Rows from block 3 of a small image diffusion model, named by matrix and row number. Rows with one number within an expert belong to one neuron, the router's apart. Each number is 128 + 32 x the weight over its row's rms, rounded and kept within 0 to 255. All counts start at 0. Numbers have three digits each.
After each expert's rows are labels from the 100 images, of 14848 (inputs lightly noised), where the router gives the expert most weight on average: "patch colour" is the nearest of a few named colours to the mean colour under the peak. Only what is clearly more common there than usual is listed. The data: photos of arthropod specimens (BIOSCAN-5M).
# router: router (model.blocks.3.mlp.router.weight, 16x128, trained with AdamW), inputs 64-127
# up: expert up (model.blocks.3.mlp.up, 16x128x128), inputs 64-127
# down: expert down (model.blocks.3.mlp.down, 16x128x128, transposed), outputs 64-127

# expert 15
router.15:079149170198164128108168148101181179154117162164097096084172164167118154129144147078123122094188093060092170128124165091123119184136114150151139132161106135133118116114143165138137115089099076
up.0:157126118094136113118127108142073102118094125118177110124109137129128095085086075115146074093160147165147149089172169119119127127142127077146108124107101160102074221094191134133132189169102135
down.0:102129142107133154147156129081192108115149098133099143110162129122134179149163133089103140142124149141121112179099099146128139142150103200139123147133173107144147067165068115097080061081143124
up.1:117145133081144091131177054177143117064182091104168131137185153163143124150115137126065177152096171142118113170106133125145119151193162082105086109138118040127089111131167129163064100171128108
down.1:141091120148155172112140183169099103166089145167140098080113142113128121141125147074162122133156097174113159113148115155170126118126098126158174106137169203141159156137081133105177129081114118
up.2:079050159155185106085173164118161131106181120155128097057116110120127153119090139132098149136142123108088117145110110120141111097162141100097130155158127170071185176114098182152142098133122159
down.2:152208094098115149148078086091100095184122157108146130166091106121162117145153102147144076137135126104123068118190170097157095166133102077165120100110121091171102156113170093152084193191099159
up.3:124167125107075085139093175144084154146102130079110213177086151158112120133125139115124160140139147152117088140141142161053142123169145153049183106125101132114176103161128123151133179138131160
down.3:116133166147127035160157105116170114118083192161168189127081149143155123117106153099116121153071101148126071102076100106132121144101118128153127117045199125118173078151157157158142107138081163
up.4:160123088089105078114174097125098080082133147158128198128152100101176111203150146188159133105101157119116116151180147151147082143168066080116169182146108133105220114072091085114118111165107158
down.4:128120128145170099108085099098163179217094100121083102146126130148165168076094140078120179161121112140089135079106074195070130113128175150112088120165135109134071125149106124131172139094133133
up.5:118162112096156159149074144122102123097139099096127162174103144207097133174146108135139113143134113135167147100080094196153117126143126114136059193110157073080146099103149118095070156078100112
down.5:154147161113162146123088087142164157133108141164163100099177128108144090123122126061068148066123156132113134148136111131113130170099112112109168020161125119172059123190036126092159142143138177
patch colour: grey

# expert 9
router.9:130123139175141117167144056135104120134138116117171154128102135097162109109191121141137152095152128080133174106167125162146076118139152084134090113111094135117111199078091175095093082146147157
up.0:111134148134130117096147163136138068141176163122069178130110111107173183112158076040126129155140091160138109056142047129168154149115117140174111173139151158150140111132159160145094162131106145
down.0:148141128109145165114110100133116153122067121134137044132158128116120100170108149176118117091136191056164127214130180109086112149150159074087146068119144093103134139129099113135155091149135121
up.1:124140160132144119120130140189145105128157142135116124164152116115184120109129197082200213171118129135140090156070101156094058133129116128158186111183204103096106152116178135138126126159097122
down.1:145158078118149122078103141120102144127130109118128123108106173110099094138133075125072044103147104110123180077173099125159227124138138117133101120126098152203119104133104154125158109116126144
up.2:176133134135094118095128123116095110103138138113088070069184068100162160121143091089186024152153128150157100162164123093136129165158169098151135167064161116109118133091107111131125143138122181
down.2:100094113130191169127151154134123092154084102157132156181111127132109107134122156123088209089110122148160175084092163144150093099106117119050116135208081142137176140139117144116133085118099080
up.3:148173122157090080088120161133122119100146169123042093127089129120091152153092102136161098118129111138158132147113118116085152199145139125215174074134142153120153064177120086119106134130139141
down.3:134062140121149133051089089141170093177063109133163129176110149097128071125128139121045162133151120137130146066131173122169102073094134143080093175170126127134107205036135145157131162152077097
up.4:088148121196125126052080107187100120126153150082101160141159148131119117169070210150110097103157150117156100160167140153162114123164150138134136115161095168150093115118206139107091114116125146
down.4:135094158086144111180180183113172129101120159189143116131066175135133113112139058102134186150117094119135180038162120154132182139168092112145139151135166097131119144128103145144190146131132108
up.5:136123119139142102115112179171073071136164104092141134066148170066138118079101107116137081144145158127157102160105168191120102135092137150151184123178171096106117079161112076163099092147100143
down.5:112127131105091130117104065108171164122060150126084158181118096171128120147151159166103163123134149161112167094144100070119153106143158097129061134159092170155157138087113151096150178157123142
patch colour: white

# expert 6
router.6:112111194148086170140128064121130146119168116102134142097151126143092141124137148144094112076155124098096158140170169093174109093092127117120047130059059097099130125097093129100117059067161116
up.0:121093180155156085067123112173148134147137075055082126095145130137144191121067143091149116136139157129132113157120107148116122081137149195146163110154093208092169108126121094102165117145135148
down.0:120174076100089176182144133118131104126098172219139130154129125108125085146187128159114146126102078125139148088160152123158149178146118048109105143115182065148099125089123116134099125125133101
up.1:151139121104131127146160073090111105144095188091150199133176137092126134130144093110075170111128117152125098122139093110162100121133127053119110133124109069128195129123068130124144088102140102
down.1:129119113130170172159108206189090192131146108139122058136084131114142176129189142131217051128102158125143132138119153151076162161129141206137140135085142172119116160129175074125094186137139156
up.2:135129115157106111083117086198130133173156116139149169066171148063123144142082053133125086068198159176125118145149091106179101153160159091179136166178161094164149098137190142136148151123145147
down.2:122108125073164137165133164112166092107109155102103066164101124190157151115181203115153159198064143120139163114112146158082133125136135123089138090099113157084127149140056097144116120137115072
up.3:152155149103143101107130195152125125160111140108093108168102135113156175106089124162169057137125109089163119109125114111137161081135100115125116107161105062155062108215140106121085111106145107
down.3:152099091124083132138106082123136113112153127123125166086133112160090077162169143094098176172142114183071126121124109151147077137142137137136132131101126202126184107043105190131184141133111124
up.4:125159130136128142123108148153145035160129133080153132131096054128152110191097088119131179075141108123127073118163135162150092211153148141157124133137146149151123087122185088175133161162131101
down.4:156082140142158098153157117158131182111124149184103151127149212125098163065179139124123081188100135123138183138077120122105141073120121113106140119160156104126144162138085130084116105115137148
up.5:135158127118079128110131158136180132131134151076120084022124149144127148163124151131061143131174136142073149127117175146126122173148182106135122100143111099141152125123047105139155119133134133
down.5:149099138162162167157118103148103132116149109173129173209129098103133123113127082141167078114066094104201086111155108097139149105099096160132174162139140178104145127133212139112087135127101152
patch colour: white

# expert 2
router.2:131130151113128074099087091136110125122169142169092127115084080152194176150140153066123148092181177175222222139185151148129074148156107123113122180101107091165138133104158119135140126121150148
up.0:149143196161195168127119072154188096153122136108094153143138065130143187105168094106094119114128122139147125132099139074076067092134104122108143132161094141139112171172114123173079140121105100
down.0:133162098131083114145115171144123102085123143125168076091173133068114091160155135150127174106101134103162112145161151203126111195099104100093142135119171103105150157080166124094143103113131114
up.1:182153190146115090073122114133114104110108095050124129079138195092148116072132136153126133157161106154169101178127130153090186153171205076136143084115148098167057135076147132148143104160126163
down.1:104124070150169162159134159137144155153117082177140156166108083126112128153081108112131112117122152113093195060162115139179061114102064190121110141166130145116164111167129086124099147146134089
up.2:038084069075101100102137087071150145129147121124131100097113111161159111194127078143113108108114203171157125129086129123147177138139128122161119155166116119081128156167138125118117180161127215
down.2:131120135112103096205094104113124133139132159069157171101137098138105093102151118115168160145131077113132144090161126081101120129120103089138188105047107150133162099129151051157148155103166073
up.3:191203116138128123080097170147093098158140226110089163076121080125096108116102136143148095144116071129119126098160158149116123134146165097179165129164130171187144151153172149102106127145132102
down.3:140080163135139133130162128093179174117124000120130117177123172102148154109129080021111152120183159101150124176100088144143126141142116162071117114144167103083132103087107112163110104152103123
up.4:136137107102187138134172173105110169085165115072123114159111141176139100168125121128065167116139140103089141116121163094133166133163143134085100102147119134109127169069146079138034208099140175
down.4:132152122132165132071099068148173131123076178153138172156182106058115035143181113099116163133120164134094121159108107155142117123128114118129168110150162177116160137185104147150151096165110191
up.5:177134108096138121084163134138086148088176131156124164110135045152136099153093169169151081171170126089109132114154098206118153125096125131117098131147110132199069135076158088129086113085169091
down.5:116128156141137103103158153139108131095096077165201181139127140138214164133157098119153139099145128185114161151058091096132089120132150128093151089157171136101152123108147129124110143192068152
patch colour: white

# expert 7
router.7:082120124130141122139137153150120101103116099117089113144088064099121115158173064151129148158090095160153142170117140141159137069105161086183141141176189100114123160156065075099138236102091195
up.0:132154124102144155134134139129124064156108146131125153137046131063111100149169135099156045094118089109156106118192171129166144173137094078169136160155167070126124159133158119096138121159147169
down.0:108109137172118087101148099120144176097140105121110113104189095167135158102075103158125180165160164160097163141076097138114106125125172175086134106113101159124170099141092146187138125128139096
up.1:149095136164157098115203109140168114140094205192139095065109082141106111060115124142141175168071107139117118118103132130081121155159126072162135088148206104126122136094106147138138110143137105
down.1:119147121083104157078055143137105132122169069087112154184149153074142164186142124111113052074175125093128081131166130093191100118088125185145111161107079129148116124151157119131106143121114175
up.2:127135177132172138095077072141108122139136151173104184140100173081096108101114110088104133134051073119133115145145083131123126124115127134140124129143086162083120180119152133170107133144101128
down.2:111177100123079102172162162119146139123125103091159083123123069124139173162128143185141121108194153084133141133146181111143143142151126111154148132117142118200142094152063107091140117106137111
up.3:157130114197067164106154160069146212102082119134154122134195173177119099168127166141171129174123114128105099190147108119114097117150119133137089102163085119157086058106164079131164092149116075
down.3:131089138187142125138117086158171142121199112130092151121110141112142090127148137168098072157092125125125151140121154096138162119115075138140121180126111086111143094144173132076077136173107114
up.4:141100089156161134105114150136150164093113096120114179192044108138158152081156124121150132138109088112085137063155171032120113105113118118168123183127144096153095132144121085157073172092107133
down.4:135134148073103145135139114097128117160142182127130122082165131120107149146103110104095188107095153130115071191104072207096123153175141129118179065118106129126128162147117137070182085130158152
up.5:158116129162128161106099168072178113132061124142096085132118140146132164098141122142171084134124075150138128111177151059093093155154095127161133173120103146132156148168093116096202130134090159
down.5:128128085135162136099138153125100175127153103133151089123146141104151151129100104095104186137127120125109115211174121189143093102153125157132112099136176134122065114184148144108150133115126027
patch colour: grey

# expert 4
router.4:194086089049125108079133164137145113139144137158148133172087133128141146122120137094157121165160198216197058083134117113119105104136086121096110103140127106164168124115197137138145109171146145
up.0:099122074089097063101067119142143105134125097098159133185147133130157140129090115151163088202086160159185121138119086162134129122126147092218149144153182107142145054127121062082149148144146144
down.0:125111122137108187063146181156165131124144127168119140106072083091141091088178164164120174075158113153102168075088174135127131147105063143107155144114084117129068179127152158172100175115097073
up.1:168162120154153131116040179149168162123092116117171081130129180194116147162114107138150125087113071109121091089088090105150125129103059143163103122125131079146129155209144174147158148152198039
down.1:168125082161154094214150104109114092208113165107119136133107152081152107048160149097115162158132104081201077188098187151126076131154139110164193126102124109122101108114096057103097105147108208
up.2:140120124100140135118076151178154141125115153166139124132119140088134124163105138115084114100102131122096117138147113135130147135150106087102148103153124172157182194138130141152098168124137140
down.2:112142114179094098132187148145093098161184105079195165140152133177090132152110121139136143131140131115195142123143110133121135096122133152152089126119168062112145065148131110095140049121097164
up.3:162171108149098084116137144123100121140182128136137115056098118079165142162099147153122084145182113107124135115183129125149150191163152138099220113129200134209110118135149120129123102182144141
down.3:113098153107166136105101162151166137147125136163116141176173091173103171049096130106145177159063149162155090177099108143112107084087118144157096181148057186052119185132121149131188147102151127
up.4:107163113116121089060109145162141067085139176117111124056100112073155155109133154145105057124139100114129115130182140138131159114149136097153117197154214124172120101154157164125126097097201122
down.4:135088163144185143107111153113118153153133094134135129179147121223138124148070132099145205140149139147139101136077102166141147166132114126125200089147061152074113184085142118152157171165070168
up.5:092132136182126138131074133187115124118137100156202157143121172095086112150104067147175110172118123144163101112107089119124116089141122129160147107047143083154152129169134155143156133171142090
down.5:111130144099169097141122161104152131156021096153173144143084115136186086166131154112064195157142131140137107108095138105131127113118151128066094093143116102103091186120093116025148147113171143
patch colour: white

# expert 0
router.0:109095168146129157162118079105119131127121121144153079098125079135123164106149135103147093096131116098119171126154102101113078088061150118100060131045069125116130142086089122106114055078153175
up.0:084125111091099120118124099150147108101159140167160186139177136187082082134092165155149141110115135158169171121138136119112126169159107140131147067132093153127089094144135119118077175148084155
down.0:104093102114145154098166126134144125131107129138127136141170150127115100137096081124197161081161053126169170114140127125110079114111159145170077109154048118099161119159126202169148130072142179
up.1:142118102122142154129106105109152126134104183149189077085095055069127115125127166132136109127102165154112139121198126156138136181141118073132087139137190102095107129127186112144123115137140015
down.1:126121142141125103115148140153111111145165081114075138155172192225145155160152079139119131127149148128170102152070127123141121066103160153136151140153090138153146112113061132096141113123108224
up.2:117096127122147122130117128150181139143119137150108124100107204063109137125117123090104078109123163119116094148180204065135115183156121098134150147143102141187202152137103146122101111154113175
down.2:118184147166102144126143097102097133123170156145131135138145086183152161140132121151142150112083152161128124055119099156130134128155118137156129094075178133101089121078188077182097140129129065
up.3:125133124122102141126152212120150085138120082156052168128156144125206225210132139113152133162099113125129106057074087153146140087147089143131164158159158097133173128118110091120165120088162154
down.3:160145092119181162091106052137105143130142111104178092136101104115114028048112107145108123096184135141111109185187187105093120166127121099125103116144091161128093109138143145139116129177119111
up.4:120170150114168134107100190085153099186138120104169124165099148118106127169059126061124103108176100099119088077203114143129150126115149085158119150162161104136131155146151081130174142108176170
down.4:126093129152089103156161067179146163063125152150079151122125124148133134115184127213120168143080124166134144160099160093119115137165122161085157114105153165135144092113111158148048118172093151
up.5:078149136145133123118098060182155125103055159186165155056134150080158199146127137110104106124101086124131130126200104137118180166157125055132066138169149078163084163109134129129120166139142104
down.5:118110140109116112127126197104131096169220105100066106172108114188133131105179092147135149160141129089148144122078145138120079119122111197144227122058104147144162103127159113123166104139110161
patch colour: white

# expert 12
router.12:102144203151104121181146111094140215120165127128174116128114148096121167113175096094101096124105131116078176105181149086126131167119149108092103136080091107112149156140140078115103060130142154
up.0:118138152188132145092097081166093111177152092071099174123132092152124150169111123122111092114187101115138111135134103116163125138156167159167160138082135183192145115110109113151117148108113182
down.0:121127120086126095175143150149180112098109169190124114134145144099124136120144135147182191190067125093113168153140174143093118113116087097096086135157119084072117168142150142075130131147156082
up.1:134113143137161090116115110197106110137117107070151111165134094080210109165116153118181103139167157132144081118121185163166159116135121136127157095197150131134115101149154074117094119172072138
down.1:127138087113119146093132153096137086112144135199103156117141136149060117113106064143087131103079080161119157100160045108104101117127144104119110135086101136112112149102123166158167156094170127
up.2:183097065100124107105125187168163118157088097138109070107086125142089166132137175151151091129116124175159114068140139061143129139157138118119179113143199121136111173093119128133147068191139134
down.2:140183160138154161133120093085099091112190175110159160152178149094172121131119065092100163117162143150077071142144099163108094139070160123158090149125058127149149074157126138152136140070140152
up.3:189134054100118163081118089152151132125175141115132197162136115092133131133111161110083171103098181193173059110099107114112100142163103098142109154155115127126182088155158125163074114116130117
down.3:141064111101131085115149209137108130171068122137138068091116159169126154120124067139187132154176075141130160137131119143124142130132161108126127124137146161107120168068115131094194135087161125
up.4:132112082111163127120121149134137106153142187142121104109094137114060093111140134120097081107126130127144140108151211096137141119188088059144167122125151128134094135146101162119120101132119093
down.4:118130154167109120125101092128149116109101094105095144166138123129178192132116109120173185139128193101104088168102049136096084147093179163138094119156102152133147132104152135124131175093120144
up.5:142153119161122113136105132154130128073176134117155074117151123107169122081167079108107139174130111114107123096097128126145130143116158067098147125132079054168094135124132134139100175121072135
down.5:103081144098134159125160102139127126140088147116062173132095112144088141165095175125156127089136146120162116159161115163149105104137101188155101112123179192084148124126156129093154110133186146
patch colour: white

# expert 14
router.14:110159176162078166159112090133138170119166099179152134109166130107155138156143129127137114106099149093098130129156177170125078135097139106107124159035088111097110171075087104133102065065138121
up.0:150114131098108098088145114163142053122072138080104110123151171098208150159129125115093150155150115142134089146153159055150111094111144080119118173150224137109114093093129155178157142113156126
down.0:122153117146165163143116194103112154147193142174146134121098083112087131083121102100113083130113159157144146034111073195098154165147113168150132096121074161137152166173161088079116123185105163
up.1:108121092161137133094148170117134100176091175097144178214120113092125181115094152156162105135129151149153095141116201125112134100117177102132127142131125134120128111092147049095057138152062091
down.1:151083165096097116112077109143136173091172086190104087052164139147113079162151079139118123108129118122105157130129045097146127129117088116161152116073147145108153136126113208083183124102179176
up.2:124097111100135141099065137194167133212139095102070089138065127127142138155109119102157163135177126149103097142164126134167120208146128155188177121077112182120109129115166139161127186172117118
down.2:119142144172141106161178119085127117074119182150181158139185166135121130091125130133093097137090133092170164118058127128084133071137136121084102149205180094146143125166074140078117074083149145
up.3:138141146122129157136141167173163088129145098189112120088078131162079102094151105133111177143091092168155153099100113124112094093127100115190099197160197105110215111107109155130171121156136167
down.3:161149152133152100080094114083098116123115151090130105139144122068161158152089134146115077113161133106091100120151139120165166162108166126080128063115086131144063146187155089130084124128093107
up.4:149129120133090108118081132154131068125175132102153141179168146144170111195138178136134031145069101119148123077134197099144180068102115117123194169143156128118116140155112114107110124151087079
down.4:107133123133162161099178120107131179156090088162106118080088117107089127076062079123133225127191155157118132181128060160114078143159151153154076103148110156126137117110142155132169140117173174
up.5:127123137156072133151159226137146100079202107144161101092128111064160183083085124102114090138169139131153127139142069125103107196131145140081182168127154134083161120143106111122148108044085165
down.5:145148133099190132072117024134143131175070156135077133157138149178121094171151131150144138141082137143099088112124198122148140091133120116202095121163092122155094142098143131162124150201159100
patch colour: white

# expert 8
router.8:135094141149115100154178129124093140131134122137113119128205100115107153128146146140080132061127175140106169125189145125108092139116129174119058142086052032108136172087084102139100085132120109
up.0:130137112112131134129101170126150101079131091085081071178063092160118052066194130159087099114164098132126117136075130121143150158108075088137090175153141109126160141161139096115168142098134145
down.0:115137180121105123152082122123140168158119160125133112117126119107135154157073055123133079161148113126140128204112119093095069098138110094134156136158078142139125168101199086136131139124180145
up.1:115138131091122110128069161124103156079090076167149133187118144106133141103097116152093059123119126116092118128117090206108173127100133181102170093154150105129154204194115103172202121150097184
down.1:125108136107145165180155064111106141127070143122100111123107081137162117095154176148143178123094128133121140165107108131156070068126061117150103081110098116131103103131133116139134084121177127
up.2:105118131090162135094107096152134108182108133093160144200115082098137165047095152171107131168141143164147118093124121077086109122132060128167174088116143085159123182138167121126085126074169117
down.2:111151141050134161081119080151137098102144130145105159188116168113077082133100129133146183155116111147140113103120118158095068117113128149100106170118134098132143134184141167126129114083112148
up.3:103128148151153139107140144103118109123091123115157106119149121153183109108101124146157166168140125093112154143098164132089153186180126158121147061189156136107031142150159103152106146106117070
down.3:090153220102106180146131067136107129126141181130162125106150087119090160159140123115116075110106149213130125062110093159089144094123145098146104058104084075089111077084100089121122079130138141
up.4:143124096093147100104124134118124144146158120122123206182103116162109099092091134142136100181081085113136104118139153126109138154129122135137106108113091115089113155173143118107083173162111163
down.4:082157086120151129086093084130096149082052094119111126090137157134115115137161124132170181037137143085105102168129087147109090135105105145100089137230092160127145103158115061175103112114125140
up.5:149133122119145158156099089158106099156203131107060162117099111149201130109086171075148130155151138125139142123130094155101180085142080105075124143146131084157061129163136122136191111099150140
down.5:131118124096106130137146077172153123145117074151145112129096145079119190109100139161088176154131135125094138140154075182143121160085086135136122175140217107082121151147127127112152130062146048
patch colour: white

# expert 10
router.10:087157163096097091096071173122178162160149129085120218163117143139077109101105156093136102162103088113089134155157170196068124097118133129074181068158168149169132116167155166139139164145127117
up.0:113130158126087119165103164090084139122077084109116140164155135139145098079145093124153221133132173146164132187116105133115144139144133166104103137128112093139143075133079139087158083143130164
down.0:151132106137111131131117124160102045139122122132127136138099137116092115139153161144124050136058097104113141103143122136159147110129064070149152132119178147121104132119148125131065148117105097
up.1:106135099155150161086094122168095138099128092174129105115150065092098134128119073117116147109131124133128052145162047102174142217138144119157117106103142120114143123106104131170133135171201179
down.1:132095141098107105146148159154138098154112166093139135162145218120190155174126128162117134167146113080131164050129199146095143056141088127126146140160154095135096121138089140081113106145076102
up.2:055128124122155157134137124090095096101056133122187124120107166094159129074143120153121116210152108165155142178114143166105159148084119140093104185096164155137099147128161136168156151140161102
down.2:123080203139085100071143158146154115180131108119099138172076152196129129143172114132144112066173101140152088076103111109152148058119068121171182158156112109145181158190107116109109132117121142
up.3:142104121096139185157078103098127107123129096096122116091140128155142166141133180176210131152126123128103158128113137147155078119082103098124138118157150077118104151178145134088120135081142135
down.3:122169114165070136141162141106131165115160148139157103078140152120145086178148100106112070097158167122112134148107103094117173157189115118078111144072134137150162095056157100097097093130113112
up.4:150107131118134112096059097150081122188065146053090158133147202155128127144144107151142141207147095093101068136154129141134166061041097127138141132122147177145110107123103085113136104161144133
down.4:100140119143111192138149164111147151078177106186155135110080073124141054110168200153086131056114139140177160156131095131098138152189106144082088174111138120095166119183141145138075146108145125
up.5:156138149156145148081133131168104099095182101122130144061092127082117141163131069154137146144136055101160107098129114116174096137117055098131127173151191135119163096124091105120141150148125121
down.5:098173071128098105110105115090153134200129136118108116166147085106155120109161188097149082154113115151109092139115142165075170113131225096107079115107045095113055165099152120094065108094105143
patch colour: grey

# expert 13
router.13:105160143132135128119114175106153175119104080107133164124150158142087095128093157168134139176069099104114147130132138171060156111082169170147157095155190166117099132183090129156146170149085111
up.0:128153129167109145156140127117141154147112138174129105129129101186197160102196199114146153135137153116145127098056128160123094128168115132100128194177066137133113143116158139102201141151075093
down.0:104107162157129123112153165155170062097138150120090129128161114117173115153109158072073103137121128202101162066125116103129127050081056146163141085085095060150104106139110086150102129130153166
up.1:102143108066206140106090115119144117215108172133136134080181107155098139182136088128100106167090117121138086112101145164187101102117132102129154112157109109168189150174071151100173091180170169
down.1:142119123140097151082132088129130152049152095132164141149089139109129180109141151157163202137136148071150149162152140121092194142121189093156122159045149129082078079105168121195080170117090099
up.2:149094184192099082099163049177131126144097125116135160115104149165057167134131146146129155116094055113110126105138157088131160139167100048121127104132195139149168128077158113108134158172127051
down.2:088192067095149124140120237122162106146154123164106123138135107076155126146122134085088111150128152106124100175098138194132039118094173200106118154137033119128100117147113121144086099091139201
up.3:117114151160156098122078108164124116117128060143150172172141118148139148057103138144112041086115152136177088153117142107116180121108162087122079156073130150184176117110175143155085093147095137
down.3:147117135091125105111117209188134088111182123136149063088130156124090082178155088096124182142138141114122164097163120145138068141078071145115137106152105151122085136143094172093138164098142155
up.4:137136140120152154128172147071149097119132153063138111110123105190173163162124194130153161131167153102164145101128102168106095176140054146104128119122164130118140129177158148063193098111122110
down.4:115155097085072214086131109077138119118161120169104165127104167072096132162123120151103145183161133098144180097103165065109159111174133128156116123161111136119083089091117171107176052186088136
up.5:117141129084102138117172150145178119185155087157093128127153151083146128153075166108062146111129137133124099181179107077132210139127078124101139130164149115056131104086131087156123184153116198
down.5:144161077160146133119130101126056149088134138083160162158080107131133124095172064134141149187081117128143139094114123202140079114162133147146141112085131136170129119135103168089115053114125079
patch colour: brown; grey

# expert 3
router.3:229104070086203178122160188175159109135127151113147117157105138143169148131158141114130145136167124194139031058077067080115126128140111118129136132154173104116114111125146137121167130153116128
up.0:147128112169087129108149168197156090192126180079126168122101148045067119089152150109092145133198102129137116116128113122132131056147100133123148154127114164120214162105118143098143144059073137
down.0:133175158088170138116126098045130216100101089161107131155169117205174177171103095132156124137090113172116079143138128128151131136121152133151144105134105110175063067168168075127136129191203133
up.1:120133119071172095121111089182161142120121141149058152230110096180150148158158095118151057134088122116092124115184124098153112141096115176174107154130145106084107113155128106151067127129110157
down.1:140111165134097163125139187097091104104144113116183100075120155093128153131131180168102156115163122128172117168091158219107180120170128040075163111143130144160158147116123137112207135081127128
up.2:166108117113122094105082145194120179143127142186127070083088119060097151163182086140144119133125112165108168120173146091169077134112119105163091129122158162117178187083110114134111177137119083
down.2:107194178159138165108168137059117101135175132080126169178131096182127158112085166126097139120149148123205097152080138166097142128140151130128118136147091076160106089175109116154114087107133180
up.3:119165162170043131114114101083101114112106144114192100114167192178141111121162160126158165199142135092174174166120120119092160131205123135100118093092140127155092115143139155076148124089114067
down.3:133070147135085142142228113109171164092146114133110113101157147098130055109160102144137114101113110161141110133094113135162129052128130188059088143164116142161107157079120098163116138160132158
up.4:127130174159122188138125088102164184078056107185153045127133133113158109099184147189149108181156144075177139148099132137115144135101080172103155123204144075148106123112132055151161160089107117
down.4:117136105140125157072115148085131095142135107098123117168157134174130160170190119158113164100098151165061148172160116138159173099107111139148155124122117165181085089101167072119118123169133096
up.5:144149096115143099099106153124119131131079159061086090127176127053082091157132158085150065098109169114080072144131171131168083169116146183149149117114155107092121103158102061128078094106147142
down.5:138093132124116163137153098140144138140154106192141197142076104203131170110116081169104189156113061182185175064113104118123156100156122081142109148146083152162148152094147161127173158153086106
patch colour: white

# expert 11
router.11:100094183126138155140127092126125164170184098183143103098113107113150156113093151126069104107154125105126171127139132138150053122125129140079081144069059144105135184078085173126137049118138163
up.0:120140217142150094129149176108096075101076135097088171127140158109147204192094147119125144082079113139130117150103112168183073116160129156090154104136148157086137085159124114096153146110149126
down.0:153179068153098149116089108161155154161195122148146073135105107158100071082156095135128084150170110094128130111159168068121158151107098085185094149131092089175117148118140136118092108117113125
up.1:097107138036115137104134197136159060166089126210085132102141103083159131187121107130144144103110132143127111136171170159147098105154150110150090163141112100125092144114190154115162108138141060
down.1:168150138225110089138135052126091178076155136075114122120098153166090117097147155121103073160134164121136121097110108092129177156124120136140185098124164145136161121115084105151072144157072189
up.2:150123094111174117126125104103087119125165103110114088189132141113130124148121086104154074113158158131140077141151139055145108112099152122120192147169140154161091095122161149133173133180146185
down.2:098100124145091137111158185128166118144136162158127152049114109126112134124158178155100195119105148168119200049118101197140114156154108112138090129112112112124152158150088140123095073101125045
up.3:155120130081108075150106144074194172164075143138059072078149143140088160138137142156161187134103104131100145104089128091151153133192119103118119093057123098122171160112105155126171139181154112
down.3:128165123201179189123165115139074102097145125103179128151135099122141104103105119104123108084135143118178077128123145134144102126071118160118124138212168124144108102180103116161081124130105163
up.4:131120130124142152112136199143105062171119128134126108139133086103170063153100161161103124090093107107158127093128148125161200083084077097121180153114152125120154111174183098075126199090127101
down.4:108148105158098103131104056098145194100114136104081155121120155154091187122155087097122133194131161174069109132091110127088091170137174158171100110124139117131131115046101099175112121142156148
up.5:073154175162137108071082070134133136115093107122067167075143166126177134199146169057113136130132121131100083164122081124142137149107133114135103156192087108167111153163141226133106162094149162
down.5:123137076083149148172160150144096130157184126138171077154069090119110104082100072179120098157134121092195202063169167146098123126184082146132166134059145149107151100103155085138160136157094105
patch colour: white